config.yaml
model: "CTC audio transcriber"
dataset: "short read English sentences (LibriTTS-R)"
train_examples: 26041
time_shift_ms: 50
n_mels: 80
hop_length: 160
input: "log_mel"
spec_augment: false
win_length: 400
tokenizer: "char"
vocab_size: 32
arch: "jasper"
norm: "batchnorm"
activation: "relu"
channel_attention: "eca"
depths: [2, 4, 4]
kernel_size: 5
stem: "single"
widths: [128, 192, 288]
init: "xavier_uniform"
residual_init: "zero_last"
optimizer: "soap"
beta2: 0.95
lr: 0.004
beta1: 0.9
shampoo_beta: 0.95
eps: 1e-08
precondition_frequency: 25
max_precond_dim: 1024
merge_dims: false
one_sided: false
adamw_lr_other_params: 0.00088
steps: 9200
batch_size: 128
epochs: 45.2
lr_schedule: "cosine"
final_lr_fraction: 0.1
warmup_steps: 460
weight_decay: 0.2
adamw_weight_decay_other_params: 0.05
Rows from block 2, named by matrix and row number. Rows with one number belong to one channel. Each number is 500 + 40 x the weight over the matrix's rms, rounded and kept within 0 to 999. All counts start at 0. Numbers have three digits each.
# convs0: first width-5 conv (model.blocks.2.convs.0.weight, 192x128x5), inputs 78-103, a 5 kernel for each
# convs1: second width-5 conv (model.blocks.2.convs.1.weight, 192x192x5, transposed), outputs 84-111, a 5 kernel for each
convs0.107:452450478539473508530514470438597551481495525491501513464498563470536467448480529548547498464490593457457490483528463543471526558569531513553528460470541485470517561521526535492566553524469475536490504468490469551437526479530501498466477526528465482520494507424455464464544437473564486521554518499512504505532516458538467511538441451496474481540521506505613461445466474536505460508569473474
convs1.107:539480493491489576501546458491538540472442494493456453458519534503543479463474522469538503564553479499457452529573481509478503500531505480456462505552526483527472505472477442471508554546577491469570497537515545518509560547512475516453510561483515488483501352507443507532455506537516512512479498438481509526408391399517482514440398481437492509561496498443420497469455467410495514564440459527491517480533510483467425496487
convs0.108:474523460505522446572558507499468413519511445430534499495613512513541566441523584599479487532491435472481506518479515526508526514525524520485474532515512494510567518481413397491523491471539495511503428472495483505442543523492511503437455466541535526449440544513523418487566507485460468450484475474550476474491488548525499582490466461453460457499467531493491474471491523625472457448493449561
convs1.108:477418449490446529468493516537534452489500514472561507498569500572525493492516525501454564535493544596557522485521436477486497471535479477472473510454490486477453499497508510511458501477484498571542467539524549460460549520532507570503557608548518492361417505496541468493514533503522435514528549449492575563496530399528573481476500533502554493512499520495514472498531549510504509526532400534480498479497518531413460475522
convs0.109:434505439490453444476471516483494528481484539484471413500537528544540532505520524541537547480461475478514493474561510512497520582616484512498480470546600476439478476483462484468475480483522546490483492564499463520533516528502500506536503468580550455478478522515534458487520538452552505486466494506470499512464478560524441484510471478526522446501509478497461543517479473467501513462442497456
convs1.109:444505496582487480477483484485492473470496476471491503524497488501495503481481531516571544556488464503477470501526540486545490525466481464457469501504540469415509531429464506502492486506555512510480503524484511459554527539495492367477549489469555533508479497428495465509476482503525479587569502500497482485474515464515497515502443471589518484444546526499513517494510524530520513419482519529509574467515503500553568534548
convs0.110:521469517404477471383544523535407478553576557533577498563559542506465493521436500488508482601487522406507510471500404543501582418470478556456559491458509540450521503523464481543488585500461512483562342500597491507523573483446498553526489455454495582462513449445394574491515624435395484507452503572491448484508466462398567497501432549518510473464561497563426487493469530422480461493609460523
convs1.110:521495459459481504497478543533420530517484461414565443463546574487469478497564449549527474543424410546503482508465450528515507562498502505470512450517489504504520482574480526486505522506483505464509477460492494516575424499566492517500476428508550460484495493548428415517509510521496563536518476516480505469513521503488493492520542514497493497434521499499482464504461473505521508509538518513433537488476509464456492529510
convs0.111:527569493524533509408485500465525493526534502547547543555514468449482515579439480481472514520485512462569592507462477523516518510499495427563498491495523493475453477519504480450535473610511415486492511521484443526455511492443490585503529449542511475474542532464426479585520416509512485561542534482489536475528509483538487499557481512489543534561502447518447522390439486504555498477432441509
convs1.111:479414483527486631552533488528525588500491487576466532468513534505565513478509500513562527506474550523468393551514564530487502469462485467532512505475463406465506476455499524476488472464508477486505526497490536439480504428533517530520447499474488495494554442452480440510495493550485459483467556523524530447513449507534515459505464472540532513514488512473543516473513495523525503509432454481481502482499518534460525449496
convs0.112:494553518570566514517467453437463545489480502548487509511477456459513528506467516499522499507467487505523501491516506575534466490502471483490525513514481477511493488484458538502497586519493522497487463528562521507468446460448490499512518532559530565498537563538522472521507539464479491496430469538504545528553531517510495488510499444483493541515485521476448486499482487511569498557567469544
convs1.112:524505538490532576489508466470503475482446512511559564506465498455452507476572487449461436447439517474521497497469480441555463540606558430488510526446509519534567531538491470494579522541461501411432483584578517499567488493438545499427480489448466454511434547504440499486538509444481550482485442484512535492495491531550510496498451463480481496516460490543536501577573551538447490506544513496490535473487513473503531512516
convs0.113:488520558492478465530501543495477539534448479509508527534538513500532506534484512520568536509481443457477465550502492512540425447494531452493401499449466477522487492497472451481564512534564536474461526590543530507477490545529527492459446493423480440492498522519487497540545495518546440463474519582513561499500575534497468473495544484537444488466529532509489494521503462519519514508410443590
convs1.113:516455503526448454544523464521512477538530535491539487480536494441419489513524485475458453490523592481532520479461413446511481500453477466459437469531582454399477481502483485502514497552498460471453464527565492484414481515417544477459506559513424505496550475487420532513529494502571529505552550463490477464566457509530449442481569510543522535475518512460500543584517574506484438428458444473488553515481504492554482467524
convs0.114:459527439498504551475467497461524499481484535502549507523590454504475492521468470527522499484462486476546519548533447489505499527500467430491485464489524539508581473514457565480542502474475549447429522519501525482456452573529516548487505525514503479552476472472571550479548505446557490523475598456442511445411485503503384510500485484410491526492451486535582509498444469478546543428466535502
convs1.114:431563525491541460516514540537477520484491481464460499501504478499462485512549513409499513489431472458488505475473557448502526543542529497507501443484518568502470423507473471404561497530426547523490530512534485479575432442526426532531533468449496600565555509453429583456492516525518503484490503529431464414493498481516523504457497527490436519463455489558529467483488431487545508532487456528559592538532536444513484567517
convs0.115:515495504559494445588466570597506489476557511459507538488423473452524510505458555502512551491422425445491489521522483497502488536512503473473444539508521525529475512505390533500478500559510479472528477399486552461485484598464423554553560484438354577533453513590508482487447504610530419450520395505540565504568483434457543569450467544564452520513568586363505563474518503518531474509435515545
convs1.115:517509458453523448447586535497502469519441516482499495601529463513506490501503523482565459430415454468502496492483417446544503551517557526484533524480472482434588464491519488550412484492504464476479514471499477509525429459498567514548540543478457487490511568494523536485452544491462508457508536452408498463482514508400526471439523435530436481511504533501532466532537479410538531448471563544484504524525492522541473522522
convs0.116:498449494496555491523490498505488452522498500511582462454454565519521471515535535530507497507504477481464468485508525491546505470580513448452466546528568446564512516436460533466554491448512467480487540589524498492478534449478460504472454550468511569471488561519495493455474573487456536464474553573470486568464527544487485524515485500467494501517514499480499493527507529471483527544552486485
convs1.116:498474462440491440465438452572511505421493590453545516507529506543508421431467551513488435483520477602493495534508505453477474521546603614524518536508435463489415474565456479518511494592446466499511519522457469564515538483515522503492437530538515541441485523589516488464460507479460529503513511500555476471470529497473428503449453559534495578472515483504496532542562488426527535543452499603439453538524513513502471509471
convs0.117:507566515572514533487401542544460493533393538515516486530526529487563505506525487491532474503578499485543489483499536531554433406451541479398485559511502355450565546518540503478493434454484515541513544478584564525507500491502420555508479489439433591517441506596477538430508514576548408496542510494505561512490476506560558494495577546540463508522457470494458524474567532574521441411475514525
convs1.117:459500421514513445458480552449517471500545461568574488620500503513541459476508508504556517513510475464429501444534467485477517593484492497496435476439605512423451546491556523482563489518468461477511487556525497502400501521473453555508398463381453533545480583412558492527597469553533436555483548517491510507485495526455475534485520479452505465488602539484406526488562501501506499449448538558449511515527474512455549445528
convs0.118:511500537465553449491490473511533510519527522468522518410547569478564557492474556549467463529495471507473539623574429430431459563516499541466446442526498464461513472471545484525434470520528484487573543475521457516581529470511495466446461514454486442491565497482514569552448558472505501517501460407526551537511509543496442518559506508552439500446537463459504486583433468524494509414520500544
convs1.118:444468516494448538545514485516487525496505478465496512586578512550481498524540482500523547516520521442438517537499550451491498467501497510490493515498488459507501469496505505504493460497529462489577489583622489438513496502459549575538522495538513494548536481472450547473494570536600556573510458494519476481492501541500470481504543443536566506469505488529534470465520531488529541489518598463506507533516479528456515489504
convs0.119:458500498547524498415527527501561460521448485490474498495491487497460461552481460430508507510528575527485585549535523470535533488496484569492465491463501521528522448534492552525528513531528490535503509555602479511500470510481487484510542539423592547443441483453522515549517473411509479544475523502562539567548576493447518501471445479410346456526471470473494511503492495458500508543550474503
convs1.119:530575499512489478541494484510511540503498524475511516517490492521496469528458491501560533490522456549497586466492567514598429375498490511503566501528449488521520439475467542525450528490455511523538498506447544556486494572423508516531547483460511511461531482539482473490486492514497535490510522481460458470515464474512525536527466582486490500492544498524451565549504545483506538482501502490528515505480547542465505518519
convs0.120:491423491486510576529423507579517479510484501523487428545487572493518499450535499533470503500483557469459510424553486452538535511473496537533467624535504486480501508516494461455537522492494490462474524516454569501478521517461450503542517401491476569521441473422488501480481510492529510543452496452481438609553538501536533556484507489432437484488526475542481526509533496468531554489433467418
convs1.120:481526475508493456465486428512527547479517475495508539484539501448468567513520470541517512486460522535441421444500572462494495524549511509486463522529514520488456516529519552524522467558499526470390495463446492485475451480499478454458433483611502554516473481526505481528516525568474493575535491520436502526460491581540532489515563495464503506533454504497520517524486534472485581484422568546464458493499525457516436484514
convs0.121:400460426516524497453513486517511499469511496532584492529537508480482505487554516515490521513477491446500532515487502490503496426519510502518458553475503540581555517499480498510503578470450455500473423462527523542541505520469481494489609570441470531457478529540483493493500533489464474512534515511493539557513474514449485517529462469414478502565547510524522531484492475438520529487436488465
convs1.121:507564498459566499520512468440489514520491487474542552553565455490474502547545490475472464469511489400411522519501430452509495493485488539482492487439514549491560488522499508502499457529480570576548533542441498504527509531524543479552484544477503483505467535523550501487528568413490553444540579514549503487479568444524555494537442460493533519477488518510507535496504506506481526503551425488506478492513478468518521543521
convs0.122:468501526529473566487495505471501463484458496520488482489520557563611432526489488436481536462536489472524543529468502519503524454497493484516490527528513502511510541522481549479493525491463493554498510568453442473495566527494583487522558495548511490486446491493435512487449463478537522536551471525459492540514546540472607596466536499443607529474573464521445554535449545558483515511459458480
convs1.122:476516536488553506495480522480466529520516509401535463590532517517519490534502497491483486525515494510505493485471485497513519513473574456471513416512485486524561502492513543516508529471425499534605486528459435501443554525475492529509553468514489480502457491451523491549486485496605570433472525521500510424512528428489500552517590501456493437469499471437515499423501572538534489564550465504410500497488473507500524554575
convs0.123:526544479541517453530569535506505492460553551549443488546499509467425506563537487405522488490548581507512518457523559506402554510442550497502484501564463635525391503511473519540532522467439554479499432484547475499538544452552540480455445478554393569568389489495459429578512533576544456500538446610482520424604495506486454520505540485498488459456493409534525578505473511492421527482530479411
convs1.123:461493487463488517498461517528498478471465527504486534452595508478505491485463553501475571514489575468568539508492476513569554504428408494468513483489424554598460503401498485504511469510460494495494484506452524443500462504526493505455495445500522541403484459406531554482481561487472559537479507498509457445494508476475567561502501555480596472519480476499555599517574445510512490531529507494548496511525474419461449429482
convs0.124:503509455435453492483449476573474468436562570471528438443536579455443479515472529534512422557545467556514467561522473500473491476555585464460503458533531390402617482466552499506444496488492442555499434470535518521493483490494431492602546499488515487423484400426445536546486545434480507501504573476490487577461436545530445493551454509526385492527466401467495482471491456498553523480524536429
convs1.124:514460482456465487496418458478442515487598510417437491525500530494486524484501607410557487507526473538519470516445553473522478561502490496504515525523555521451500402542493458518510504539510441561534408522520480549606587531538539563524454515481512419472549507437443464522462512524517502485501484611543465530487493482482515587515454481543474535477475488482530549452530601543551549538556420464401475496522519503492390496407
convs0.125:484498526433494450457538539505483565573481495502529577492564465495577509484519534515516462504449461495468486512484484486550509508522488499456508496493504525514452441479538514477494479500461488504508503465565467468460556536488535531482515578507507536495497539599495571509446466556533576421538453508485507475465528545419540509463485489498459532505504521464435478515517513491517542516483482521
convs1.125:508503519528487477487449471475529528501538486516521469483461563556488432463519543467485472491512491542521444528500501499532508471521503451531497582488577527502467537443529453473465431503554549553425506474471502555478464552603470482517484469522529480485511533480513475441510513499464488516451508483479587534525474548486512462563501492489490511532524499486400521461438458466564516501510497519541540525490522444471491561539
convs0.126:548503512441476485419521519557488531492529568502538503424522462523656523527508549527491447535488496556454502434465488506534463561535521493492470479534474573495600525494427539525548523434441522524453472521472484517486422447517524536513467475507470541461515541520535492449511518550565501526548480508517518497506488445540509470524484466482472511504533493483470477530510536527494522495489489541
convs1.126:506464460526588488503471499511490554407479482490486502457446510539592562533460545507515558499563490516448451509566528508538486522494526497459493558478499477504482441522541531532577537465514495451426456516538487539561506495491550561518492412533532498493482509463506480466535513472495555522568486520496514555536541535519503508477486471533472510486463533501437509449474459451576599567599485466514492489508506392498506532496
convs0.127:479499461409519511520517498493459426529550564498520485472504522567564516462565459514446510553496479519507512488461490422500529536510480480578478525485571521460467458509525493486462410485551531485518504524438482470451440509458529569506423508556450429487540501512434436483534573485507487558491530511500455466471527517513470429499532528578589571504481438480537511540435523470415543497457503431
convs1.127:497531455528593477464489450471494497500520527588541522505536513474480512467454483511471538496510501513489493480482462523438520504488467551507503471432497457500505492549492456455532476489479469455563520476492564534506539606503589543551500457546487436464461475553553511512494501485554547574522531522516466512471489504510493494504452524353457467554401418460432463485486524458561459517564556503465459467455481395557512473521
convs0.128:463403496500510468481444554501559493549481476486495450478479497521468468525503557528558437510517500481418471551500483482539561525493456524461558514470565512511444460513408505473532504516501559547520513585457475490500461470442519474522511505503570461510476543481507525496491481565501509523505488417499539415466460495410532477481561536527475466522455470473542482459450507523516509500492419492
convs1.128:455526517503522432525500531435451514494489470492476449418498542492493584558529489543517496498455506521522475512466466474494538550525469479500503426525603522490482494524476497476486540506447493480472486472446399507481456520511551517477514497517440496515486473467567488493430480522558588487492497481521518443512536477503459496490565546511498481463494507471476517529473520508459486494523428471439471514438501492453478467511
convs0.129:524516529484426490480452477566527497545501509519457423497583482443541488489479478487495427469464586551498578476546518375440508430488458581466432467519481480448463479462511440503427512456457497516557527502473520488510516427528452546518535487429450531463433514549609531529474539493543569448480574498467554486499546447504510579570545469537459608490479494480433453425498551509462535544506515486
convs1.129:461513495561492547474444516543486462498514458532507438449498489515606592339498514573537457512544482476510506465560548560501511414358457435493462501567432444484540517499475481446493462560503461464578479477519502505468473495623551528467579491533589492520455496635472473525452433536481514532563473518469535511451518503467533535485525510481446504510521482542430459523558530467468483399472505513511568453529550499477490547546
convs0.130:541502477504527485483458509430490484523485522453508497445548538517477541503519479530517479424490436531526520507531525508533530508510524504529449513426502495453454500464479525559548486528538459531511505464494514498511500544508530527509466534492521499448493501553533516548488519407465559515498480502471475490516463554523459498501490502509460473498477495521552475554514470483553471518502538504
convs1.130:500546572531550465492504540556499440491474500510550541553514497460475537551494484496515477448417476522482536588499489468447553502551470543555552504475464531534495487516517525494442424482472496520553481529549496450488570554531496528560505462480489573562499544574505517512430480496501487478541506449479565465436513602423488520443462489529502526515498477500516546461474508466507511426448483511526493543521489492524538491481
convs0.131:441472528542470463549556577503532538468486498465459566557498578488463523513455490462456472536549590501457490489485554509499405492562579530449520517487498522523432512524479551536517521472408479473468373459503557565506447514430489512600518515465533442452483527491449534533572434391547530498509520433447454489496531502523457465493477556431456467462464477468489536490441530473536511519508530435
convs1.131:472509541528441557514437450474527494534492527544522553486488488521506475534466485523499499577507469440424489488498457470516514514510530561513471495430461490512537538471515486482512463500487515477511435450517516474481480487497498434460449516557514510498478517517554535433519456444509427518463510486462414597570587545506437417443490497506473413529497570501517470569464542504478442495523458477497538527487500431424549589476
convs0.132:469495532562476500490561489475491475545508533514514470503518501486504539516530492485497521478527436439536490512473518479430406497489517512497497526567492462616515503513458509516497505546390512469475477468517515557529473466477579503464517460441478568535551471480501503463515540541452469462517455471491516537486504507457516511492506489508468488469577482586499415506448506533509511560465511513
convs1.132:534526528503466439490443452502380495507558504496490486493467468506580558523549535497517555561588564490499622507479429461492430529419510476505544538498496507571513477519485453470490551569454485548440423513574505511498495511572517469511465472588587492527494506562472464464563512526521495475476551553543469460493522469470529518495564510539535523474426482535531512551478479499479486580443475498477531556501478504567581484505
convs0.133:456496456507495481444501520486516485484495537493470490524483458477514486476532539498538532550519528496515532492531564446486476465575474520490472527505510584521377479481444460478501432505441583540503460494515491458509513473489457442488493460552556487537525530531456489448465494523524515550512512475477492495510495563481472522493493488469595546500481542515503521482535569533591522490467425477
convs1.133:560492481485495500457436480448565484472521487515450509481490545537586506479498435495538563463478513509548506489494458508499535532519513549506451535508447500573486488476448522535539424506466464557495553559555506457629513504502539547460401533576450447492519486554495496539463436487534456510505428498618517495475588528486458498530489517556567532453467508612511475514522504482427505493493509544516603448497473540566503509545
convs0.134:502541574516463497534548444469502583578534490523470536515525497476470488466580529474506581462460493536533516503532546482526514515363442471449424499515476524526559506524512535486461514566474533484493550537439474467544446478485471491477495531491490493464535543579491481443508495515544511434495494495543502514541449503461536541517563530520518552515502530426537477459468453552440602450513538487
convs1.134:471523518477507464486520535527531455494547523534475531516478448484524517454494520538521526560583520540421514498508455440453538525549503486487516497497455497532565469568572507506482561505526513492468501530458487493394450509507446426461479425496489490477486390556500407475483423496565530456482489493443494537503479451514481549468497491506488517543429476563483544449507560505534452482531474543454483488484490471447523526503
convs0.135:475536581539507494457559495487462449485509553547556488554545533439439519446503474574584483511453540422458502452433464451499545658571436487528532473526501466377519536505465460479504496528485478553563476458446494550414511576475551551469478506371483547535501450460593541515481562487551497497505542474454519534530466507496440480541522561512478472565512498505502511492481461506519492470498545580
convs1.135:574530486420526517549458520469554543532464492508468528495560598505476489504430511464482483490465481499483476510378491492504515477466561514459506562530519526508505514551517528435561512512448519570473525498545577511521529487532508390449523550502496432565587481565528454510472443454417508520435480497490493526418469500498408504487462508572516529493491449502519564551502492439468456507493436498432481487534453501491540499482
convs0.136:489521535485482460542500549530455512496522528543523424560477494447519503482525481479502592515515442496493459484450487567511488476512483453459465477528435523550512513514480487445492487518508495471535534530440530518490491563502561521462433501533456543526509490511503450429486482510540502440454547543539507457558530475524486517512520531518586524516514516452505549488467539549491511502498496473
convs1.136:496490457496531486488483479516533536565436525489486502514547502536545535511571481541508480559545517479519546516553575525513494521532531542518424494541519496485478479490488563556466497483473445481485507532520475466436473473470515513501518482510465515517494546497487523496523494505518559450495551537549491520525488542490499513547472492480457546522487456462457548469398534486460495486534572544539508480544532555512522525540
convs0.137:540456489441457510492549508466472492542480538459468568451533536530429493473542559514490492429396519449528507488544465475471475516529504439490504476427515538511494532518464451530496503513509540527450470491566522583502513457495488475478456504499459427530595554561538489488509443502490459526522446543526436458482543517483532520491470566553480445477492458479504515547562524504491481490483536514
convs1.137:470440503561559517479483555433388487515482475504478536514499505492495527452518494497445471508500476463527468463485552517536492507508503520556502470468477548532583464649509477507529532544490517493508372488523516598610478572542501547441505492522398496546490509487637479497559455526499497515583577529524494494469440548490531504491549453467476461565588539521546480445559523489470503507496460516468528454480466443466464461495
convs0.138:504478489509516501477498522519488487539565482531545530480435471493513577532451523475500516459499460554512537546417477498454523503486507519478479433474511431516532427559499517494517545587510498490429505462494499507436509552481523493411540486516491493508435496524515548553496533462527477490467411409476470568514549538473463479456516584502506468521463479523533450442529479556497463488496462506
convs1.138:410548507451546530525475518446536528454470489522575492465423506572500538506487507566539405494509461493472446509488516516491519491508471446491471453470441452584635494489436556517448490481471442470436555521450557507556536493548544485470475456471461525506426552518546483410472486521414447524507526460440532562523509483508478465520531477600555444480511504530526483517603539518508539536518504403470435466492487476529519526457
convs0.139:518485473546474568529512432485499549489471447485520497450495496474502534538363474473504533499478514541542498498485598496495476581446509449561574467510490487457506477538548490558483543544484509518423500475555491545485454522521454596466448533587487457531443531425446480534482445516466510546507439451522509596523530487548473479493504517555536416442492561520438520519539477475478484495531508477
convs1.139:599453515522529534459434524488610459505504512449422430468513504439465500561432569477462493537527484477494472472581529529510497464519482520527562547515559509479602629451479521550464532602494424500516488473520542469532478538550497512482456419455524503496503568521479505503439540486409487595513480495502487502511488464512515483559498572497458525540528476493506482589518490412540560475528537461469511498501483530538494454460
convs0.140:578583519518466438479462519493461485526483508517490523537540510557507468476486512425585492497503530560449518473490533535492455504507512480525491488485510499513514499526455556493463526501530428494508524556529529504509542515492536555507525515523600511495490471507444503541452467504482546431562569566503439486437501429601568555546525507522493478492470517529539460519513511471418507425482535519
convs1.140:518574609531469555551463445540456435498454457471534531489478562573516498561535517486521499514520503512481528552460504485485563509566466534515507487493412433506540444527508491543544524560523505508510472517576482530487448495490565543589450468514537542571527423520598537520475539525451496494498495425537473473522548536445403496446527483502480460446518463555537464445476545517510508493418463500508494516517495540527498503571
convs0.141:596487521472495511453548587462549483511426419477521514518480425453501490500457482492498518488507616516461460516496494506505494466511485436425546494573477552520475530527550499470462553492533508475467506516508442512462421483451453422494505499529548436463554504509504540437530541504485510466413478534521416487522576472481479463405505489574524447474493449494535469518538459428555510602475491475
convs1.141:487458471513474524554519506567531457499499500525506514500472476452514534451541523495409532519433459453493503479486508525577502510548469481522461506461454527439462538526523519465546491471493538535490464531484531502509475550566587538490422446513500487550525437477525603475455564543453442528495452494499525481445452466508463545566506532531532511509486548488451505554537512462491562559472497449498482492478514435462515499518
convs0.142:482563509502513506436539596496555499542557516426411544497599482439556584524462508509571541546446452546470458498470458524469490585498485495489484485476443463477582495485519464527505485476527507522499468484517584491454492519519498516458474547476495435547469471480530506482515550512510462478560457520508485430445589493495500491544469526533500475464457480393405540485529515543540467573577492522
convs1.142:482508473500505463535496533534464438561613529447544519515468529512517504553531481532533390490521449513559533455438474495512479536586459557490484487500523466475463435475530524582534490542536475543517528485511589517536560494502405463502488507432567524513505529536437497528585467421512502492489458506447470500459494519560477516487474566516502492512603525495408385487494560545471548606533454417485527534540459496493545490468
convs0.143:567516456488479488495532490442496521520498488513589530459436415455521530484536545468590499493533487524484541515476476483418415511505474461469526547492526508474489494550561580476501518483504503460466493416486493451536421548551435452568528532463456529471413468531482516435517564493454505502510524485443489480525482548500527498512534519443549583500453501546560500560565568506517550466463505490
convs1.143:431408478484577407440498527550496469449539467511508419577464508557531561556508550510529561549509563446481438513489511564528479451438517538519496507496460512484446479518520492488485497501502560481532474489561475471518559520524537474415481462559474449481456546469468474480579510514483409513489497517511461482432460501554534518461458527571525463459526499530493521509502494458435506516480603495449494525496512465450565530485
convs0.144:456513516491562507549489427533442490521493498477513533469461488499470538528499498511511481550515566583475527482493525459458518422571570541530476507542477544443454477474485460444530516562538475455503479482456479530523464420482538537550545504515447564525538461487519540499521524539490494536478438435441432529622455515477587556528471491426469510551505550501481477496516541540446480511535531499
convs1.144:495521490427514498483417519470523452499454498461461474459517517511538547512522465500485481454490480491492471499502514493518509530509546436477488514520519569492494493472528489537514504521493506545509552466517511528522524549484507480480511446472502514520548506542504423530487532577490445505532564533481475553448503515479494435474449492491480459447586523477442459497518509500498590525465488569508513492534545483544482529549
convs0.145:575570480501458517502608406471507522518514471555534536511492491508443517543492538583558448503496541541444466528571487438475539525524473475550545460532495463487508551476494494493495523534493491520559527512492532457520484416476535478500502497462497515558477483531532486512460474468409467513542506479500563448482554460569533538545456503499453450476520504492565520484521540544505588520471394474
convs1.145:569484509529548487516463514528522482508532504524510495526431474515529528489541451443517573451501523453493442472499509510489529507485570467532491487512536514504459532504517504543443538496479438534531537449516497550598520447501483479491571494476485466473459525504483508435506531443432550480484501547561557536511476487438449471508472482416473525520492444574463491459520514541470518517554473473505485477475528372492494532455
convs0.146:480472471539538491419468487502490542514512504471560522524516436492508451506528555512426471443508543469518484517486488506549532531416523546553503523494552482441546556539465418498513527458466492606552512466559504472454554540543541472494483506487485518485516426511565509467528447507471530432540482503582487473490594497524517500450503455500550541538508509452458488467453487577557536514524502509
convs1.146:476527522444527542526493481507511505491527489487508487530434474491466545516509526457506505533493487484514536549646423511500432432463526567460480564567533544541530518520465500523463530538472500548480447471447519502476498525502505499539526566436493499512461566564446488489481469458580451483566505507424570464478560573501516461465556473535446506602490481473517497555506512504519464521567491578515473481427485508472468417512
convs0.147:540487476521453458553459551476475544503492501506453502560559508451434442460496424496465556491489495535480440468628568468514459494499447563502452477560527507484401563506543547485498544454538502492486541480504469525469555507477542457466534506484437557405527476516498505477421518518528502479494559520502463515420517492504453589516469495458529465516524525412453556467497494472492509562517466433
convs1.147:502507497552555562563460565475485524544504505533523545472600518549509461469458505540542564469514444508523505549538559496524492428481484534478497510523396470513523597538518537541514368503532471521493507491511465425571503537543464518504542488510460576458459450514482500501460510500447454476461443566455467472513463477552500484563475509537490447463526457515510469454514609541508444439504500526493524432503504535479514535533
convs0.148:517480502498532526493507511508479437528520494486498547576475423472531492521507496507502532510535547480482419488492498480476521514461487557494505521475475488589474459529482487453503494485445528511475526518514505475467558514491491438498534521565553500576549503519468525542490515490558448504503528519512464451412460460459530490504484465548506474483504494517533480463531448509553532485519488493
convs1.148:421494494447455467559474499491480486446501484448487505557530468535460543488527537552488476482491533521576485516497487516475502482429471492490512528487448482478471547522507519496482399451518547474518540515478511466573512491565547503445516490501444440499479477491515454553509522468500518562475545533549451512497471476526454511497547505549525546487438512471533498452505520565489433469476474457524529529478477560555497477549
convs0.149:526438478460536502529504532546478543535462497463598459529526602546520465472464480570472528442385512478504475490553497474504494529471488530505451548474514490561425497496462483536502495482512554509533619555478521612557464522456486466506427481540454491485476536498450490490479521499516535465515575465533441531557491501513489477557469542482518528531490544558456553505496535482415473507613545476
convs1.149:482395395542499488567506481452488496462470527473510501496476456443535580385444524532484471508584527436459484481467484506473434512490494563447462547486436532599508464534488529541560472516477548490486429503487460547491521544569433481471498545552498451511529433438539575527515546463529481480521470558483509522527561545527514462413432458529493512560486510501483464454483461494468481570525584482510450533516478516506500448515
convs0.150:446532497476502523510541463541531454483489470491578516602549481531519538491526485447546478550424469443480464476448555495430554532452525488469505530499468599547458488501513519517497530519500539507468567533523545509485451559575510461558562431433443516512514531509521580458478424485512463515509568491474513469547469564538527517438483461504575483453506511500457502523492423489547467384529608520
convs1.150:474503511430557446538441485521476430434498546544503498416475467533465562456484509474446510556449488541492489501474436395571541561430508485466499464456551512524555540461436480561540534514462544474481425321434527513492491445514449479430530504558544517483487451439488533501444533481541534493501468449464469470512448486600496526547516441495618544526518562480488517540463444526552494571535531551470532508467504455464530510512
convs0.151:512461486482539444576510436577482475507580541521465443474562592634463558531449603499506441472575480434488511527478515511469579538493482492477533470523438521415520478539464435540480492536448418508528547454529487472579553398539511452573577487521542392511489525529435448472473437533524497511462602583485461427578411487433545601496498510502567420488528442493503505455537513570463535541470562503
convs1.151:475559496454490529498514499521524508451454440497600449473531519461449547505526457471507539443534589485508497459465513432520576507492469486528531462532523564515500552522444534452525459565462490493487564493392542495461495527452517491488523525471517493486532490533537469531477521505505469453457429489514538656538443490496460551534493415455505491538568522448475601505494500503504496561529546491444556483510531552517473494473
convs0.152:477483482559543540430498440501439517518502526488499503508474463519461542533532475563498462491475506489507459525496524545526489497457456524472497518432516515511507479492517489498486519500504485582573454512519435548499497462476639662561535471543530473482463484458511516508556525456527487472551462537488528475495487577519544485521544487499521501593473496479487514498498479488487471474539456494
convs1.152:567510517403524490455501539474552561500523532500553499501489510470497526523501447493524533529470512472513566556504463461472474497507551478538481542455468483497458486503509504483523561481523519543500484550528586524539460478554463546510542490477501515521497518541515479519483497509472440466487505438559451456528472509454530487525485483509520517449486494477533549478482468447585495492550571567508490474494502521520464548530
convs0.153:530518491529515543498448449539490491503526541533496487421409539511487513481529488466524522523503445544457466426548525496512488485521542493502451456502483527499509550500521527422485498496547523478503513415491544533547536436510504494589548528442569527514523517514500527496464553485442509536565516362486475516538442549468500506490486479558481456491509582487451462529540470482537537561454523494
convs1.153:466451479475470522519545452498493522521565536504521525525517489510484454489493472533543454468461498494548519579541535495484415445515487430535450513491541481551447460524474577537456452520482513554407477532493526495453405461528398455509508506540433462475529493412440467546506522523486499485487421471477467403404503560574502563516512443549506531494457449528506435451496501531544513457440527496481516495482504460466550567553
convs0.154:462540546478509454443448492452540479503454509584507509523438444508554528467511510466493492463490443486480644556502532525452489502457495508590541497442430525498504506519413420529527501511522501468462462489404496527527534543530539520386488457525575516503531532491518519462472404500531525592369442513541483519527424459558465494470518497475532476513453494538585459524513436476479532530507428501
convs1.154:539503486460421517473572487481501582457464501466528451535506591516515535483535466436461477470493460448482554462562482467474482481511480495500480487497510518520532534454507535554471539464458480467491541481435569494502555518556496524432460453483512541466412619481458382566493511496419514426482521498469517489444480513530538479502494466502513388479430454498547572526513450461543504420513520518562521491522503488475441470470
convs0.155:485573565499469438501589501550491496469512520480563514423560499532519487466472432546485547522549385432454507475494532528501477521462534550468446490512499553476488539503562489428451514609487444501480501489501532519539462534487481561535502492481450442480532475508555494528525543491488542521451462527505499461518515548493416507505548518513498442430470527514479545459514555530583514493529467468
convs1.155:538511489598500409455476504503505474524497493550550509492499510555520520522553555509431479509482501516435540533483490488461514509536484427485498510459510506498536501554491475517473515485539442460449532477513473465427484542411540514524573510523550540466491460522592477548472464429502535533506480520459498538452502467531526486557515551476502502497538507522493510525427477443518584419454472522488516523525542566471434483461